A small masked image model, trained from scratch: 90422 training examples.
Rows from block 3 of the encoder, named by matrix and row number. Rows with one number belong to one attention dimension. Each number is 500 + 50 x the weight over its row's rms, rounded and kept within 0 to 999. All counts start at 0. Numbers have three digits each. After the name is the row's rms in percent of the matrix's.
# q: attention query, key and value (stacked) (encoder.blocks.3.attn.qkv.weight, 768x256, the q third), inputs 128-255
# k: attention query, key and value (stacked) (encoder.blocks.3.attn.qkv.weight, 768x256, the k third), inputs 128-255
q.84 102:541564522560621528469573474466575629436582471403565612472428551440531533432452480421572491468484581499474505551542559506495484519584461499532493417517529497492443513510464539564555558467513439558570522494457549470519543521536559516551520590548458457462473503568443519435461482502510549543448490463482536537495393532557461523442575477462508538474476386475435489497550474505430487527647
k.84 093:528356460534485442563487523508554539554489562580522511465499475482519490456441480492483421387534475528539577483438581521505489509448471540429477497551584513473428481468542467496545477522567551482543482447592518554475504476504473505468436505454534513658461517561512480443513547566470472458539533463465491532445460435520557428535430462476450478571485505503516565442637431503507476461479
q.85 098:453462473490495464489457607505544492478467450442624492503538602488517423476469482509503496486497529585546490543422508481544556449595417515573566351403459461500578524554584548565507476473465482435507425477410506397457489518529529449534482522492526451492449558594627527516472441445433583469484523399408478531425456580561532388419525528551462522511498525569464462412442470399547455545461
k.85 100:484588526519508512493476538476546586562492452505558507541570488528467505489509431471573558474408535583541499459454517472450574455585492541553500479544472356386415539388480380492532546556444492493461510467406493373475449510415492431568471478482478518547586490456414424438496529485517423508418554494514484489418547537466548491459583517451463528507444529532419478440514435489479535469482
q.86 090:483464477534466560546626503452496544478550516495509490631430453503600499531410558553527552593569509548500451532440535475438509475413508535468551507496541452523515494493518501441612509373496523542506522477549428526550505486486446530443526548524494539515558548531488517442564482485486581520524546450546470389516502457464493571526474520436508410545541553437511400511504498477526495442470
k.86 101:438490462479498602500582378554489423485452443611489515566424574440454568478456548444453458435471492498447499425501451373473578519458506475529527441580526488550537500523475516570420453418508444517540509456592468495466526412432558553569468564565494617446478543552543486486460512484501538484515539510509453506505481453463494488510500495494547519581491486486468501486527564566446533538530
q.87 098:467473441580489449473541544513560552422569525563440544493506539496467475501456468482507484506554491534580518455433443420527413434543536544580536484488532493537526469541581434554493495384465534463472476515435490519451459474552471567456480487483521552545514474556501471484572483488506533486452570497557517483511569565486469468540494536459418557489490531442456449598497409509498477461446
k.87 097:584493478541437504423569508525512571378552567470519503518474551471572480488442539483584611464405560524443555561471554435482508468498539478631392498498534545451528497525588565538558578440485385442500573495476569515441490539517566442478564515470504548452487483437610437530512479485562509494492444458466564465450418485497445455476464528518485534525515468482487513430502554515600518459529
q.88 098:504571446481481466529536477407529563461433414553493538516527487563512551499463518532446429565587514509494464520575475396471408462522406488487504539503558570547429565502480442506492581484469507552441337495492621536517615515593569443476497480554482502435513503537555466482501510621503431547595474444588549500559519559428602466536497515423465538414482518462408472549518432426501488491550
k.88 101:548498517526461484550476454442359503487451489583519528509546413436459447594487469486450540560522427409498515557545494484546394525490448512545435525595467509571537441541536516411557518474494539460486516492436461619444471581620504537409514505514517445451577477583482470534495504426461485523507553456483518530458525504513465413585455496542532507516453457489414492502501521515576544587638
q.89 092:506505549496446563555513565551469523607499483448512465557403528441468511390481520479485509439579498535522518496540482535509526444511524546535476500498421459474562588541531587492402531482451559432579528548595464601496460443550529543484575556546534526500459457547430574540536528537514531515447496482459422482431408523496580491459436372525442572539426474477555509469514522368359624416467
k.89 096:433464396559543460535523548464422478553554459473517383512526474485515479470392486341521623522550629534473677529493583536579520545567546526500530522539513467427548460528498413460461548501531495514527555544625448495524372484495487464452552457540529511512489549515558434515506450551500452530469480533534462461540469498531492487543524492545541506452514487386492486471584527471501412432376
q.90 101:441533497487500491600484470566515533482575451503576614417452565517552445536486592464540442472426452439511491500462489410512378577548574424523582599562490561534431534526508592566537486547548606448475469578449557471447434473442460574527428481422572474437519458575584516519497470510542508518425484451558540503538496512561398474553477478501550566455580481495501491579479423485440472496493
k.90 105:543429418548490471534522496480493498556541558535584478522470521528523451456482552489434541460623445571411531556420499482526543628415623529520410551559438450546442530485502572539556540563537534570531477513442632545413447504473521484506556466487496551397588492455480468495601443539467477505527511394553442381546458506512439441569498515481548476456523552519539484431524503517437485499506
q.91 095:441445486493551475585595433527527460477467536463516512327521559530505440499426549478455557497493522459478511471394409456543555485557461622595497462500537507456517392532533539444448525442546449499518473518486526533455420584491473535464479443571496544464443496523431346593665477503542513539473497537531514522505412490500554441532488534508480469484449538582583543524491500590470456550542
k.91 095:581499529482542441544531540519448474524542461514501526559451492597521398447431606540513467539459443424439459475517506512597470579578484490495457524459484398566518445460525556458449482445432537462623451466412396443431486544591511456496518502469528485581395502512561556489517545525535489477441509604540480517557435547540503574468499533561566467523444555566568529402610503539481487425477
q.92 094:467400572478506598556545570475512548427415388563490424464533506452556510531575487483587480490525496497573500439538502585431500490488507523446484424570484463484498607463495496468537489476571466483441601468498526449494449465513453478488534467496446481462473518539443467537466530571433532486547494431499507512422515452467438564604454550414445503461475504486476412507546440541516494499504
k.92 106:506418601458537561580572522423542461505450604526487397481435544533455454481472513571555444479433463568500450434550545525504485463524494454468467487569459486477584566483656525485455501478479528484454614537549523511604526545494484486630498521475515440518446445524555561509482506503427408438423574494504602506540449491532492494546503590488437519533491601442491487445443500539513496460446
q.93 098:526519462518492509495477430498516534490500521438472511502418330549526540517598521506502565450478488413538519558525578488554482428579506538465568502517487504550515449549543531488548526443511516401492515487450533476510515526535498566462451554614456557553619529546437558398454528513518575556534458434505444600519478462445478504514474523489460565564382518507559533444514494506515581455447
k.93 098:580494366490474467501529468463391462469498545633587536429497480513535399502467497519504530520487538503492480477477462473495474585457557523493532566631521569499594579446556500485433510478454457537485507473496534508576528469527479493506543491512612471511515489531548543411476505484547552566527459468534533438509556609380485444447495446418466458538458492489489473475551550389517447476446
q.94 092:511498504439394551521523582522518470465522476414451480497462526560551498454554587571425501470601445433594440468510501464492530430391398416503560526489542504505567428468509502430464519454520577466515509430496516411418503473545490510459461416514648550526402427499498548454496589533483562477455494553482527488500451435477523512503506550540373482472537496564446421478501543578579569463511
k.94 103:361493458519403530435500427498538496516491466589461503601568493527546445451495558488534518488512527488557416425546548501510448483542484533401524430445445513532478516504505517472432509496421550491469494519562544495462378442412523450554575550539483435589465529542517542489520511523494524488568485427448539536492582548448396464542514533529521457532514607535462478544502489538452436665451
q.95 093:489582552424428468522467507492491472545468571452555489529478495518470467532418475557600507487526500588521510541499488521386382592454442562573515499460453443447467556580452596498479566482467591535568451454546512496461493527641510518532558453506566598550531517548480563483505509423434427522444511476474550538508462538477459522499420573509466424477438546475418568494470383553450532551538
k.95 100:493496439437447422426463496477490543566538550482567481512536500409496544424512480436535444580521546501624513442421488428481529515519556532537507585458460468452446548514433499532562529556474411528446443431436545481469519478532550532508477418499468433550494429398501519535467533429538358542506526472435537490582498638466546536417462465536502505556544531464520441583594561486521570395481
q.96 092:561476524533487514506466389433503510585596468435526368437533485582439513482531519545492502450515614469483417464479476490545544516424532534496461532493435532558548513436598506498515468424517491490484400481621498475471453478603519512610567528539631532451436457525438522435490497576507555518590452508486444442442429467536510502468626439495449445506583575457462502637461616541600512514480
k.96 093:471575529504409583433494607498572495535486521480427521499558465466445548477484593546502552504501522442508491486529567520456525589501510416449480493534422517460497552523446483467498516569503450454486502465541489494514557558577443508494502467509585490480544553407472438552508553524478484490511498385552469555508461575518505518443470492565425434553518534507514564477561538568565541525436
q.97 094:465565497530565499478499498550506491523542517490511502439517521522508413521467583516480515486525472502445508524537527455459505524552496539501517533471496517439550558472409523403389407468456553520552581602522496521468531505429522428518625454519553521514491485482495510482541489559543507469618403412518411558446415481481417509514499442516606497546518495499578474441440473515401558485545
k.97 099:501457524526467517510449412481479536505489553459503436554419511511484425545519426554421551484506479578497569583554464516511538463524513408519493412464489512497587407455537407542484563488516445519481554456540526482512552451524447581492490585458523464500437494550465501456453457445564559504405501462532499527471432479467464656551539501426489459469449478565459430563525630506490398401577
q.98 094:503534459482532500582457467556447387573498478565492505516435409575512510513491557471466513423569471571548543532474509477502419454521496564527570447546479495457501568537484576454448472445649458543436438543449480509555451464475432516550534516469441430485557443543453471626477428490528472499516572527495569476609499500505619478476373499556552483495492606514495465478390471514578577502477
k.98 101:514488554573551521424505476535398464459518543508451487495443581462504474491456500475559468438508512387524421574531536560480487507457528560464475545575553463433507442505479491455482453413468492528427441462489546454517495539529461479431495601572524446564592481617459473558544496629514470527518424523564517386530497428379594519515540504517474536520452551473499428531579526511476476475571
q.99 093:581499511567600516467508500419465472477468464504491474509532482533407527425447527493597413483528542530521576482450486463477384548499464461558463459458591545448507526540613399418522504363582488583522510423532465569460551519507536476498523509520507475430487540492543460496416507547561487544499414490546505603400454500437511532430517489471452507491455422523518633550489492500449546509525
k.99 094:555526492509470476535412557437552535535526534479434526468545571482457501520462491391573507545452518460524501605479490587519444481489545578541463532477422454460428565455504516517496473467504549483575535479448462452481526466565476456484552573541523395419525567553565468393563453468536474473511482562567569457578631619473458496558567446481460461586512389486504617426512430529568532567512
q.100 092:561498568505443416481526451398486585535539524472526520562523472408469455556505520488471502431507492543512470537509485517469438522577539564551609420451528564514505456545457424463543457525485509483360467565427530538506545497491549465420564486368504539514493531495495517547461394516531491426531522417581378521530529566552556533536543558529466570453537473527473501509542433558597556473512
k.100 102:532615410459595516559501505466486449443447426530437497470444583473448520470505509552518510496442467510481602568512426481493436530480433521459487462524506463535403486507553571462462436476484627475610536522426445482520524490490467460569552577522482530417552535568560480592540526549412508475485472555534521489474499499420524433412437560527484511511450521440495498428600412501540538466345
q.101 095:576516498466604569453581479490388582474529408518507516501499492465503473498501471445631554493543406484486580484568506531449505492594458468495550506569436524447510497362458513533509535484506509548524441555566474478541554465609485466477468559445395500455477449580539482619463432517500470465478597538490397401608606540406441482421573543501522454477516510489475512460472593529575541532525
k.101 104:489440465593444469553498522439502520584456445476515497506553503539558493547518509540583499510408483522442512583500431480455555491595488580509489456470429457598553504475539486580501526484457494472522545521472641506496458542467537550605474505453522422475446530490490498532457541430506544437510451550506432529470528456525482455553515511616522501470487420498485534557502544510492537607514
q.102 091:475483488526544538560543529536520525502475549495617392459498529593424432580467475507512476430518516453529504460567523438523553482552456490542621499462501456517406426392596415431496446434476487450516446463462471493518471472477460462502493470560584474530484522445493546682575494445546389547465527523554443403576558472511406436592530466460501483488431470521483574463536535462536560532539
k.102 101:547463495551501487435470493481469463619598500488453546428430493483552467554528455558495490476379509461453613442543497467556459466527526460392543534487465531463522518491450472463488656510432528469571612528496504552539517576464477484535406495508466435530457500520519540523391474386608477513554459487495490593478517428569473512449513441482549446494458528600476537494503556478459546546505
q.103 085:422554569519411510532538512515413480495444484514415494400435546577494524530430463458454521520529582508449538488520458489521520514449510440500512344484457517421425456492536413476540485562510524447488432523540497540453515468546580514484544404452513548572550545426521555665502502562514478443483506486549444518471367502531389579482546470486530475507504555475549511544527512479469485438514
k.103 100:516548525434535501493494474504494449475540559531570433423512577554573590464481451528458504480498485494539535463458500461447445365507580493458480508558451544515513524598460449355491466469500566523435512611509499541509472463481580557477486486445575472529428440514497558490504467484472472542482429542458443489482527431523572515504538487457552479489487494607517490546459529520491525423452
q.104 095:562453519462452435484456445531515369394455461672455538451419531497525481531443450559512513419445579586482519480492486505483513510488456528384501452506516459453485510413465514548565465507470571463562428495427559480551568528539535481480560413506504499517433508549541521498502438488556471516531462491573506578545592416445496515492416524441425521475533448634498506578456500503411554553518
k.104 098:543479503458468424527464500421571515439543490493440496476498493482524608477541411531476561504580579504491510501532585544526520474479535446533579508548565572456470490481449499580491574430447458569406562589428512447551469538534592582513557549485523420499494464558568496451415509424514568440440514501413478490513389568511475517455593583570395422350460452563548555561552450502453572404420
q.105 092:490450504541521532508542496491461518421457501575501460536472503507575481591516523503520484440474503460479484476524420531497499384375512560466557483467498470537519493567487462460493418587491519549550523432505458495515565422529515530430497518521485515462472456541485490426529475388471458569560406571467445538448436537577431407460455483400446482507502574457478577453411568492552486586574
k.105 090:487444449518472482544438430497497528523471520457509510419543514496440411458558547487487531575477512509540542619516531516539391517395549466440373530508443556518529497493424516525537506529448501481471529477514580433509573460498484524457449452530494496481444502525471454583449441500500448473575458511522425484503427466446516484503580524558507515504394540471471493439543517584455508451486
q.106 092:478524466510455499571536581493556465452470406486460480479537524427466542399500464529610486606499379540424607507487569485436447438530416520563488494576513487604474595472506521390543439492455430530564542447462592502479565474526548548534518544576449564429493543468464475348495536504458429542494559471486490568448492596483504416479405543491551439486472477455483433510534519477592530360446
k.106 096:560499460485541523505510495445456560569558473496461493520467539546502479513490492448547437491507543565409500467465526513478520428505548554458524528452571510530485526434460584531497481499486475530569429473607518452442478523469414466520538541491492460399536558513578445443661533527418490472476521559477553472511480578381532510574493577537411547490558479477453450475609463493499469539501
q.107 099:473555511518505547547464524496534494527457420535517511454518480464578494442474571444501433547524508548498543534431508481545411501508473430510485486589470466518548627544541446518482498490552595439445549386424449520535414401525515525496510532421496450491461597511422563474452460420481471486491570500580475422587560478450538564554440543452431532514428481526468541553468443479654481514507
k.107 125:467569500452426434562491494555467568521425496487568465409558470494565505433554547600470534551538536523461480470497491528551533476532524576525538467466482501481558558489449514477506551484507476598432492563539534575438510478437575439544519463446510447526433503473360497449443469507429491483467493473481448547390480445569525539419398562462537533485451445532493516495465554479507406487536
q.108 084:533526521564471493524502465467547522419484565471491523458542550548465516510500423586515518549454485536575518557491496498464486596461459479534484472556572438558443479448471369487562492511555506438526490607501575492535482462443435461508538442579548561610472420482593518484579552448490452564460439509541497521548484491393533466507430431576498511455383547496462512525528449545477502434513
k.108 093:553516573463487500528469507580542561481487471569473443574585502520607498573377545560497478524455415586416460428415498489510508504519470482512520541528578498508552516452543525500507575459469492453442493522531500513585478427461476480550430475427497556508460513475442543481456500481548589528468546620483505443572456497471523449534460495481432487488446461606520515513540506469564515550497
q.109 086:473553542465531462498444440475501545545498451569519358450584476588532502534503513558499478514549562497479536493471506493464433573457481607524513503376497488452543480485574488496507569542499521542504409470593540473551565476612535542488526465556465533519532487512422435552539473536524492479519430549473482385498448421420470434470599452438470516540482521428504528433489480438432521453556
k.109 108:494514590469489445575439493525567602487404603424557536601519447493537438515482496497514546382449487564517562448459532488503513479480560452447515419486495532539558505482419463474598480539430508553461580550547482635427505444440530513541487488489613488568470464412438501419449536349612418467507534491449459595425457494550521571446542516476522480438467447581440509442413557536435511399615
q.110 101:522531538463533478519454509476437447495530439492505576475452474503549578492545505513477539468494496530566537423416405490555447474458570479503495513440509479606545657477408528520541588476472510465505459542504494519490525438447445562407522509518511474490590553551578460515422521468505455566461494482491534523574474549501521556471473444573505562499622491494527591484447517419574524490468
k.110 100:369551413477524507529516473530520537586491522512409485520527576374542527478416580487459576517508561490443448528490527523524625471539506550443512554551538447408473491506455484521488459524623555477447486562445472498594553403499569512423516467508556519522570379570483516415491420576488459487530556529430558516455484537447513448530480466486543556466459502549542493503535453464487497507490
q.111 098:404499470467513512395453461380489508415475496545409478485551438501542509459541490533479515451535554512469521515450506529496550481538439544435507442378474482474473565522524519465496528436495514475564515444552423412583516493513552494521531355552541539576460492565441562499481541455566588561547482503623534418567452515572569553482463471482578572507528402578531523429510507484558532534558
k.111 099:534526437509501499581490586477562547453516424461516523438451506545372402488611517470470530514516496427493452525528535542456535594510496512498526498564459508498445466442505505500519500514473494459390497524482508574489549473562536456562606450518583467474429497519495463414488541354525535568483501421543493442438529502570486506452497521492494431516467426526471452402429516522477502424513
q.112 103:548471471402530424523542450457581503558507485560495485564417429521440493518501514576608489489468443484495496511547526506448402575449469474548597440523450556471499511534529456461482478492433473551521578506509377473506478434564450499510497565454549567471401472505534522458596477538475465523500458410497521517476546426456463468459523623427573447537463524525423524521528524477587492524525
k.112 089:498512500465488520521470465455542513465615533537519626449440491517417524465426597398441526553429428572540410588508505449425471460579452524487440427479553501550623533532496453518496524428571494524465483477462449556551538577525458564440469443535480550520405460563530514560473492457491597515421413429497446509419526525437519561505507421487484456470474517560467518541468434478446555566558
q.113 101:452518486475521440480521403481498515455556551587479481560510513425415589493494492543496556590515449502485569507483524473497501438605403486515499556464435495407449460436442537458635477482474445462437557529483491544547482528500433450469514404478577470479471492510433542441550400591531492522426533410511449517427488431496490459527510558455567484572582519469491589496449503534474496573460
k.113 107:574512578493428656464457380483410482548473526488566393609548547489519574480430491535461549451574585498448500493489496460518475579541513515513452472515399440600463509483436537451490523542536536498483450522532420445488485505436499443447531487375446456530586541495545530528521486505525377473509508504436531548539572537517433490553469515387495566513433475485610452472463585516471489451505
q.114 111:532473544512440470429515502521518508549453490520488559535482493454524417471474543434548580465480481526431449519505486395508542469502483489502425508409523524502516513482477542484493427460511576527469443640467488490518514413481539514446525536390544502397510500479517575526539414536433468479555557536562442472542577511520567478491531466557614418522544602450526446609400505502431496481538
k.114 103:461479535460499499500450433541544428507499571540483568472403492533518527486547554495422458485499521529545496498560505486445467495415521539487448490541454470517481401476443466486561531529483546541536469556427547467432519494563543533459443536448503473468535556513529562480520509601528585506523574519549540530559549583585488455556429481548499442457447411540399585525456453438509557565538
q.115 096:557538544393535436512475431467418503495552467530520490528570507556540517453509583420484577503512417427551485471428433486511428533452562510468525554485359448606436578512454474481485570510548468505545437481556517399465458514456551501446638391619557504504510416544446446452521507424498440448490514418480576527548427571494549483473386521474547534441537580476562451565493493483457507599574
k.115 098:429465521671571523507505521456575513452473561623494524441523451492562583523524529541369466469528525524492562518628500438527504549487534485528507498530576619551539487492551598536481418476548550520566496578535523542439509530530481493411426518491596520533538481512514476420450470524498472424479430461511444510495515453521468444551430488440377489562569450452432548489498522529493536531464
q.116 094:554505570476526486570474517543466557424522548518426473583542537549530392456512483528544437491501400475548555542505566504503598445486432506509528485477424488516508488611433489589403550420533553560541521381497508524514493407488559529482441556528466519530496436556589518497575462480520358451524555555479537515498431525482494450471494514497500516380555486447554541570486544462448534494470
k.116 092:462536462447513600450564543434456535503456570518487541545441470551472491501516518440410465517480437432570534541450565495536520546507491551538520489491429458560455593487471497569420557485522497524525400496414538486474562518548429536559610422509516557535451503533575516517438434526561421512480620507490498504564557463531494505515586446563481511471587572527484415501437513511441470481459
q.117 101:593507443509472593510504568433472394400508566576454534466542579509573440544507527486525577473528543552490436499497504517431390573458453509504499462545556434527497582517497426449547464520566410487449425461496424553504528529442471422557470496391538446436506533420556496504508504568544501587511511517484525423509532488486513436473489532507510459527563432432469538424502465504506532507580
k.117 104:446491435443559516613399508414606389538520514507454612478534442526478570582405450402551601543522520396625483525514503507553475491533608488513503526514469472410476492445487464533574553431499576493561519488518445463418516435524514587543436485473454445529541506543523500410454570529512563536473529510552506431446487440407502513531486537514544476545443438482448492507463594422421516505479
q.118 101:479422521371496486504505506459491522588502576467574504530581557524452504475517558436575506520419534434538464485537555475507490537533574548527530442478532535467489479499538521430539476460559421466455541414553511491556369415573525636496496619484464561470499462435504515541544520430432532532536499493535508621486468433529508413404515504603585476494511541414385519481443494510527458468532
k.118 104:493505519389537517533452473617392487552471468456476433479513524552566501430440644542447505529558417504597439553542546505448477597436478496520500486535534506486555468510454552473481566468498509448465489440387560512427575410579533521496479539490508440457505557484584444580489460472440480480431386477531495548433515536573514443437531543533463550487527657489524509491447420507465508499471
q.119 102:502532497477442560510468529478476528452438442522488479488414484545511549525458492470468461494518480530454465469584517494487509538462488401441388445515494431472586505498456533480392461570588418518434518430407471482413530504423563609515534547494533530443411514505466439495646564566523469446452465590470513458537490460594543528536491592531412588538575459578507552480531481503515414577490
k.119 100:510571545442425465600434537459469489535397495514517559502522485474378705495559478544571505532506504498517459444488492455427540536416473566513494463480546518532485588493479475504537556500615528437485420448617511489407515562446498596411499499507560385470393518456522459468552564480480569476488528531501590491511446587396403475457501432543515488555488455492590424551487516475465467494491
q.120 106:454483488449469576449501538458600499565387457575535457550462401501521560522506591594500452547489468489490460473396544478486507524546502467415529504404469502507494480612483483465478537624517562452519490503447602530509541482592523469536551531544516539540463467440534467502532551529455544489445482535494436478501514455509527405616576547493614489461524443487624469525568469524534424465524
k.120 105:501483545479509537551482520522568484355484479462496505531483546499487513500428488575444558570476511445463592460535515515503446613470535541441489562475460609496463550512534481510385423443494562412490546450495470526535463517446452449565473566504465506473476489571527538466464532469490489419484430592393504561505462517494521439493517426454458465501516540387506479478524494463552427489521
q.121 096:428480446470495574522530471488512499481485431545589488522512460530537565503476465497599555385432487481455577429544566487408499496496408429501530438507544473426414490501488427481488466547439481544536502503462525456500519464552568413472458484492567427479477455548387423582512491461375532545406614495465482512464509525496476513475534473533518515552459469583471566543534490578505488567497
k.121 102:588490508482422611541455438566474466465580439362488467389503546483515514487516454459546495482423544493550458396529472427419603524491565591504488452562510431586507464526512513537511564549484489437539469485500486505582573447452362469577554511509524502592492504538455415476501502469472588464463458466539541420519488481485538543526452468495530517438443583493530441470428548517520452583576
q.122 095:489521486484581522495515537457430503525499480456606504490451494557512483424492463552465487463480514495480396527523544487543618532486494508450480398463635498495572563547467516585549459470548417487541483512474579407491447517511544493479526413444517603443388461512444519407488584486443455536546465502538462473577557450573540519452480368461461460379548614496547508435536615458481489518427
k.122 101:524487512473495470514469527477565514541456568433507531604455403461528506512419428540568551493456529452513569602441602486472525528486526536417596573539480546458497571451546424583485513494511528463482461479423456469501497556415542454451445458521526518586477492498486486495500504476357536552551510533522491414590473468543526555579436476561472485521463507475514566412469534395533451478451
q.123 098:496550460515561488460531503501410472451523539493451598544549438531520395424573516552394579454554410431438554549538476555523482472500495474538376584501501493541414509462473530474537564436484499547599538510527544477591513576489476497481480449529495554541538577518452506451474547419467539510479502540490549468467397453436417460561442620443492514488463455619420506489571460514515523409491
k.123 105:495543490505547476527476527379539484510559333509419446483518416492414516651442490529593518430564487574518504404415537506467597445471527435509561625539524536602418593476440542450522440564501483497423498461526480381501615531490495480553533511480578506496437530550494484644513484471470508505455486437526574513586460479476490564428455462490498467610537472474532470506443478522503557524517
q.124 103:605454522486523553512484515577470507526473594336440506574414472498601500532500539506497528507462535511453527500498440459493480427557464419491574462489498492535445434511549504504525630499434619491618532421476527561484506547398486520481454473567434446629544537458541518424454451373620487516471544414512465503485497506458508459569502413484424492486449412513489555504508509514498452389491
k.124 095:494442446514452561511486439553434464594470412480484522469458491584460442449481545515517481439573478506573450502523477567551554519549450473472461552381516518555453465475474610505523439518469469455465479463509503480481529524441541432514548487576475563443585517540432473560473474408426450505472555501501577526498471494501494517445541413471546512540615574447538553488488588509475461539527
q.125 095:588436543464545499559534406534578455539532531581454563454450538538510516561479523508514533572518443520501522539456541476482483492504480552591441511527486436557400505495560553526524494466527431549541480454360523503555460520584407461576590489519523511540467429416528600518488567560457447452499508506477492552438543513496546420382466459566411511472558523546574600432564490522493548445469
k.125 104:431499610552487519492510577464595573606538447479457399559477479557583437572584489475529436544512575553412519482519507465618541465560639510494611464508464387469439383501496468518518555461446504528458514481493483479557490399521486465560539499417427514493510489528478617491480528518519522502435533484482499553480452393475485423452494465474444530420503514467570542518557546567399428396415
q.126 102:530505584483480490446498453499336524541487420433477496508537498517560551445560573466395531516519528529517569496498552531534494506485480481513456567429408490515519475508517521504508638500495591519428516516534551508418469406411525497496551511503539504560509446523512416390483505482525543493443565462533459518534567502570485517487461462614482566468540509469576547555471488625543479432403
k.126 104:519501528500542524482520507500458465570413459521464493435541508559489476503532505495600478415571613562479556453525383568558527575437557458554561535475532524520458504425488530506566507493549526619568627462474502473509648521461505509484563547538412532448448440433551486485497534502525449510468510542496484425534514482490470458342461449530522403451557432557454530615487531573529441515456
q.127 102:537492410447470471564528552383578464464384489561531433612552538434542463554518501510528500477506480605437531469443521494570525459406496521559585506460461460495579533480582444535529504442561460536447421499441474515531544536453525474508513515580477452479398494468512465416531500446485463459510530584545570461539480539492481521479393478462437540550516501510545520529499472522536380443567
k.127 102:537564525636484343443502484437592534585505483541429473615531485511499605499469523446473515487587446577568459418473505545441601482572501475540437447474465438425546527462574503442514457509500641472452575469542521401479578493455466467470498539455570606497563458561497526495462465476466582471493490486529486431457519441508550409531472459499481478598553524572542506428500417512527447524450
q.128 100:537497462456447619531528428493505555516494502508567476437425533448513395481528511468473587530509425521534418413447420441509441524529433485454551398428536488357552484514451556500532475532414489515637478491418482498455427474530497487425466501426440500455414535500476569453521522506430429460506555492463501454619548475507545489576590420557552547480484494663543465601439541575479391558556
k.128 096:520445512482579444488583510629501496418483507541524485439511495555502420536451595540469520545549457498500430503406486484513554556500539455508464541502489485560605483408485534419477548395454514538519502470468519486381483573469516539519529517480493509529510511415537477538477477596542468470483534575421490430534535477412550481460508464413530487476512533490488451457480593545524583461453
q.129 115:555421459520487512485472376582505504535529409522523384440545462521487512511488512534456486542444442532579512538437527508485510487415410498571443581430525495469536493563453483471507497519518518471464489604378432529458493570425528545528512485549503497556409490459514595461432481471489485503486558523467496499481546416528510463511390574496478538426464679575519496499429478530476499506514
k.129 103:520437526488511561563435552606560507514521471428445530392481547504472498468506546524487524487449535564525558571527520544492535607482632442511577523479515498514493470462444450558393464548427553536480496595439521566465443553590549499524539494548515500425509470467536448477432515536493583468604461519478523519508498487508450441582469463544443514407520468618492460524555545552558501488445
q.130 126:507464484436495529532505512404476573505535540504556589414595542394557578492484416432511476494462457522433486460487401523459500501496541433490412521495588529510504605446553572549569464462494472604499443445536494521530507479493524469408496503396486468466570542486485543529433422443375543416533438527474451514532559462499497561469577512478461509553539529525528495539556442477479488551481
k.130 108:652537478444522502488485469422464495453560516482507524511432563446535469521559479520521478511508452479470512530494405525415428499448523466458365410561574497420494512513500542468598455501531618528613612471613524407539528508492538454555413528420515475524515500533441534447461506449585430512525465540442531455521513517510468475385477472546572391476512494468443455499477443494555518508442
q.131 108:479424536566476563436505487461508590511555491410570434507539473467452564614482525457502434570536549501554535505587573556487475585473523463433456453462497538497482507525540489503491548534617451573594557505479403454535471494462484502518460476504423561511445448515518528476412434392482501511544541410424523458460430467481504585461557536538456480390488591537553552486491481468487545400441
k.131 104:565554523492528459483443554485335510566549479451486579449545450513474493496519530537455436427443520514424514463517501583452549496501499492518439485592484472489449491547562497595530446562442502472442560609393434522461531534475538478571495399530467465554547523491550462569497488500404542502535518567458466489429489498469502552412547535520432486421524514490533513513530514546506562537519
q.132 104:527490520480447454553484512563437490493538473537458448461525490520556420522474435484509528480479499490525429413526477460497476499524527427391585503461613590522490553436452404535483557488492515453486459538499515475434450620520511489480498598463544578479434490509519438434537511459470525517487532510508564447491487503541514511529516519407423473476498390593561502584594556467443429475649
k.132 107:510460514465505482454478625500553543473507481490443530488474503416450390527450575516533516431577448452484507500448396499465591497454499523564566514509501472526562437489501490581536471502500480623443463530418403553501474550473515422426401505544480548475550438433417527451502464472492435494518542555535570525460461438518546515439517536474525400579553500453558502517612482503483490521578
q.133 112:484489604507520611432497403537407437551542467478445488447552452446519510500465402446520492485559503532592483441497521513518553531554533409475433538569431575585443542517491539451567474445521494575506385519531540533458449495544487461571540556481496572469486512504523498428517540453544494585522478567608534528536521558566504500438525431513476561611470495545511487481488562572471491477477
k.133 104:492431576524542503583528425575463516558449517502425507424488501570565551499605477431442463440545495507449500544517417475485512490490483490519507494444608452516414554478465526596487518470534546539510466549512439537479492543508472495409470488424512540522538468468448562492520511485514486499367433499480531497506548416579519490457395545504627445539487447511504528538622474545437570542533
q.134 107:417535422596468499453576480538470437505421455544565546519495432533513477461505512524600527490463500534513524541428535594564511560508550481538462501420567552536505521460497482466479511497473523482461536475475506466416566464465509463421468502483486527479504480520480575492556507480478518545464538517545437485387549414539530491594531336574513551501595429471578450496442479371486462455440
k.134 108:458521417553471497459531510444471472590516417487443534460494448494486516545547520436549571514444524583506498570494562524543534442569386467547528522563654483432465500550465536610428506527400436518485533562509566416477460470441568515484516502498560524491484476477487465477514480460602455512468661466480518506454504532574528550484480470456539354502552467532434525582575525453519508475405
q.135 114:512558492455544482447428484494530497538615469520473593511452545549507498392489586402474600502456575554572599544500580530496492546468461489553434571548489456467527374570545465563501536446448517461459482554567438565494515512525518522529535593531484406451523473520499570495500521523512524476492469523424448489455478529506440483410444504507453492495551497416512465512434566580531420542540
k.135 111:540459470514434508544472465477567396469454494477539527473519613580452596557442477441541572539594452493487485514509441587448444583566578550560541414436464562483479535448528501498564558620523484469505503451471489457475488515575526506581504526473489469513465513467420440433493401567477484423371454484484567521404549561583534422578476521509527512443386560538502506473562407458499568525481
q.136 116:505480505487452556416475550504418533402556499509622569489468497486564500523473486401541469553511418474433522467523434504481584381496497478498491505514395512525436511558414477586478577554495512528503403434494514442577512488487480474476424545536530472563535572490525541467520505494508527604537462472442626562526473557570521536433581555425482491506475463482519578464598503581445518526444
k.136 107:468448489428479520509442514473548509524437531502520622482536525445515524506486572576524600605481460518544452459502450424570551506534516458503461433456475555493453510492478512478556558519494518506529498487522404485437513553474605530492399469454486441537413506492459493455523535486505554410459509458524446565521550514481492617538459564653444480458473434502486393577513479523435523517560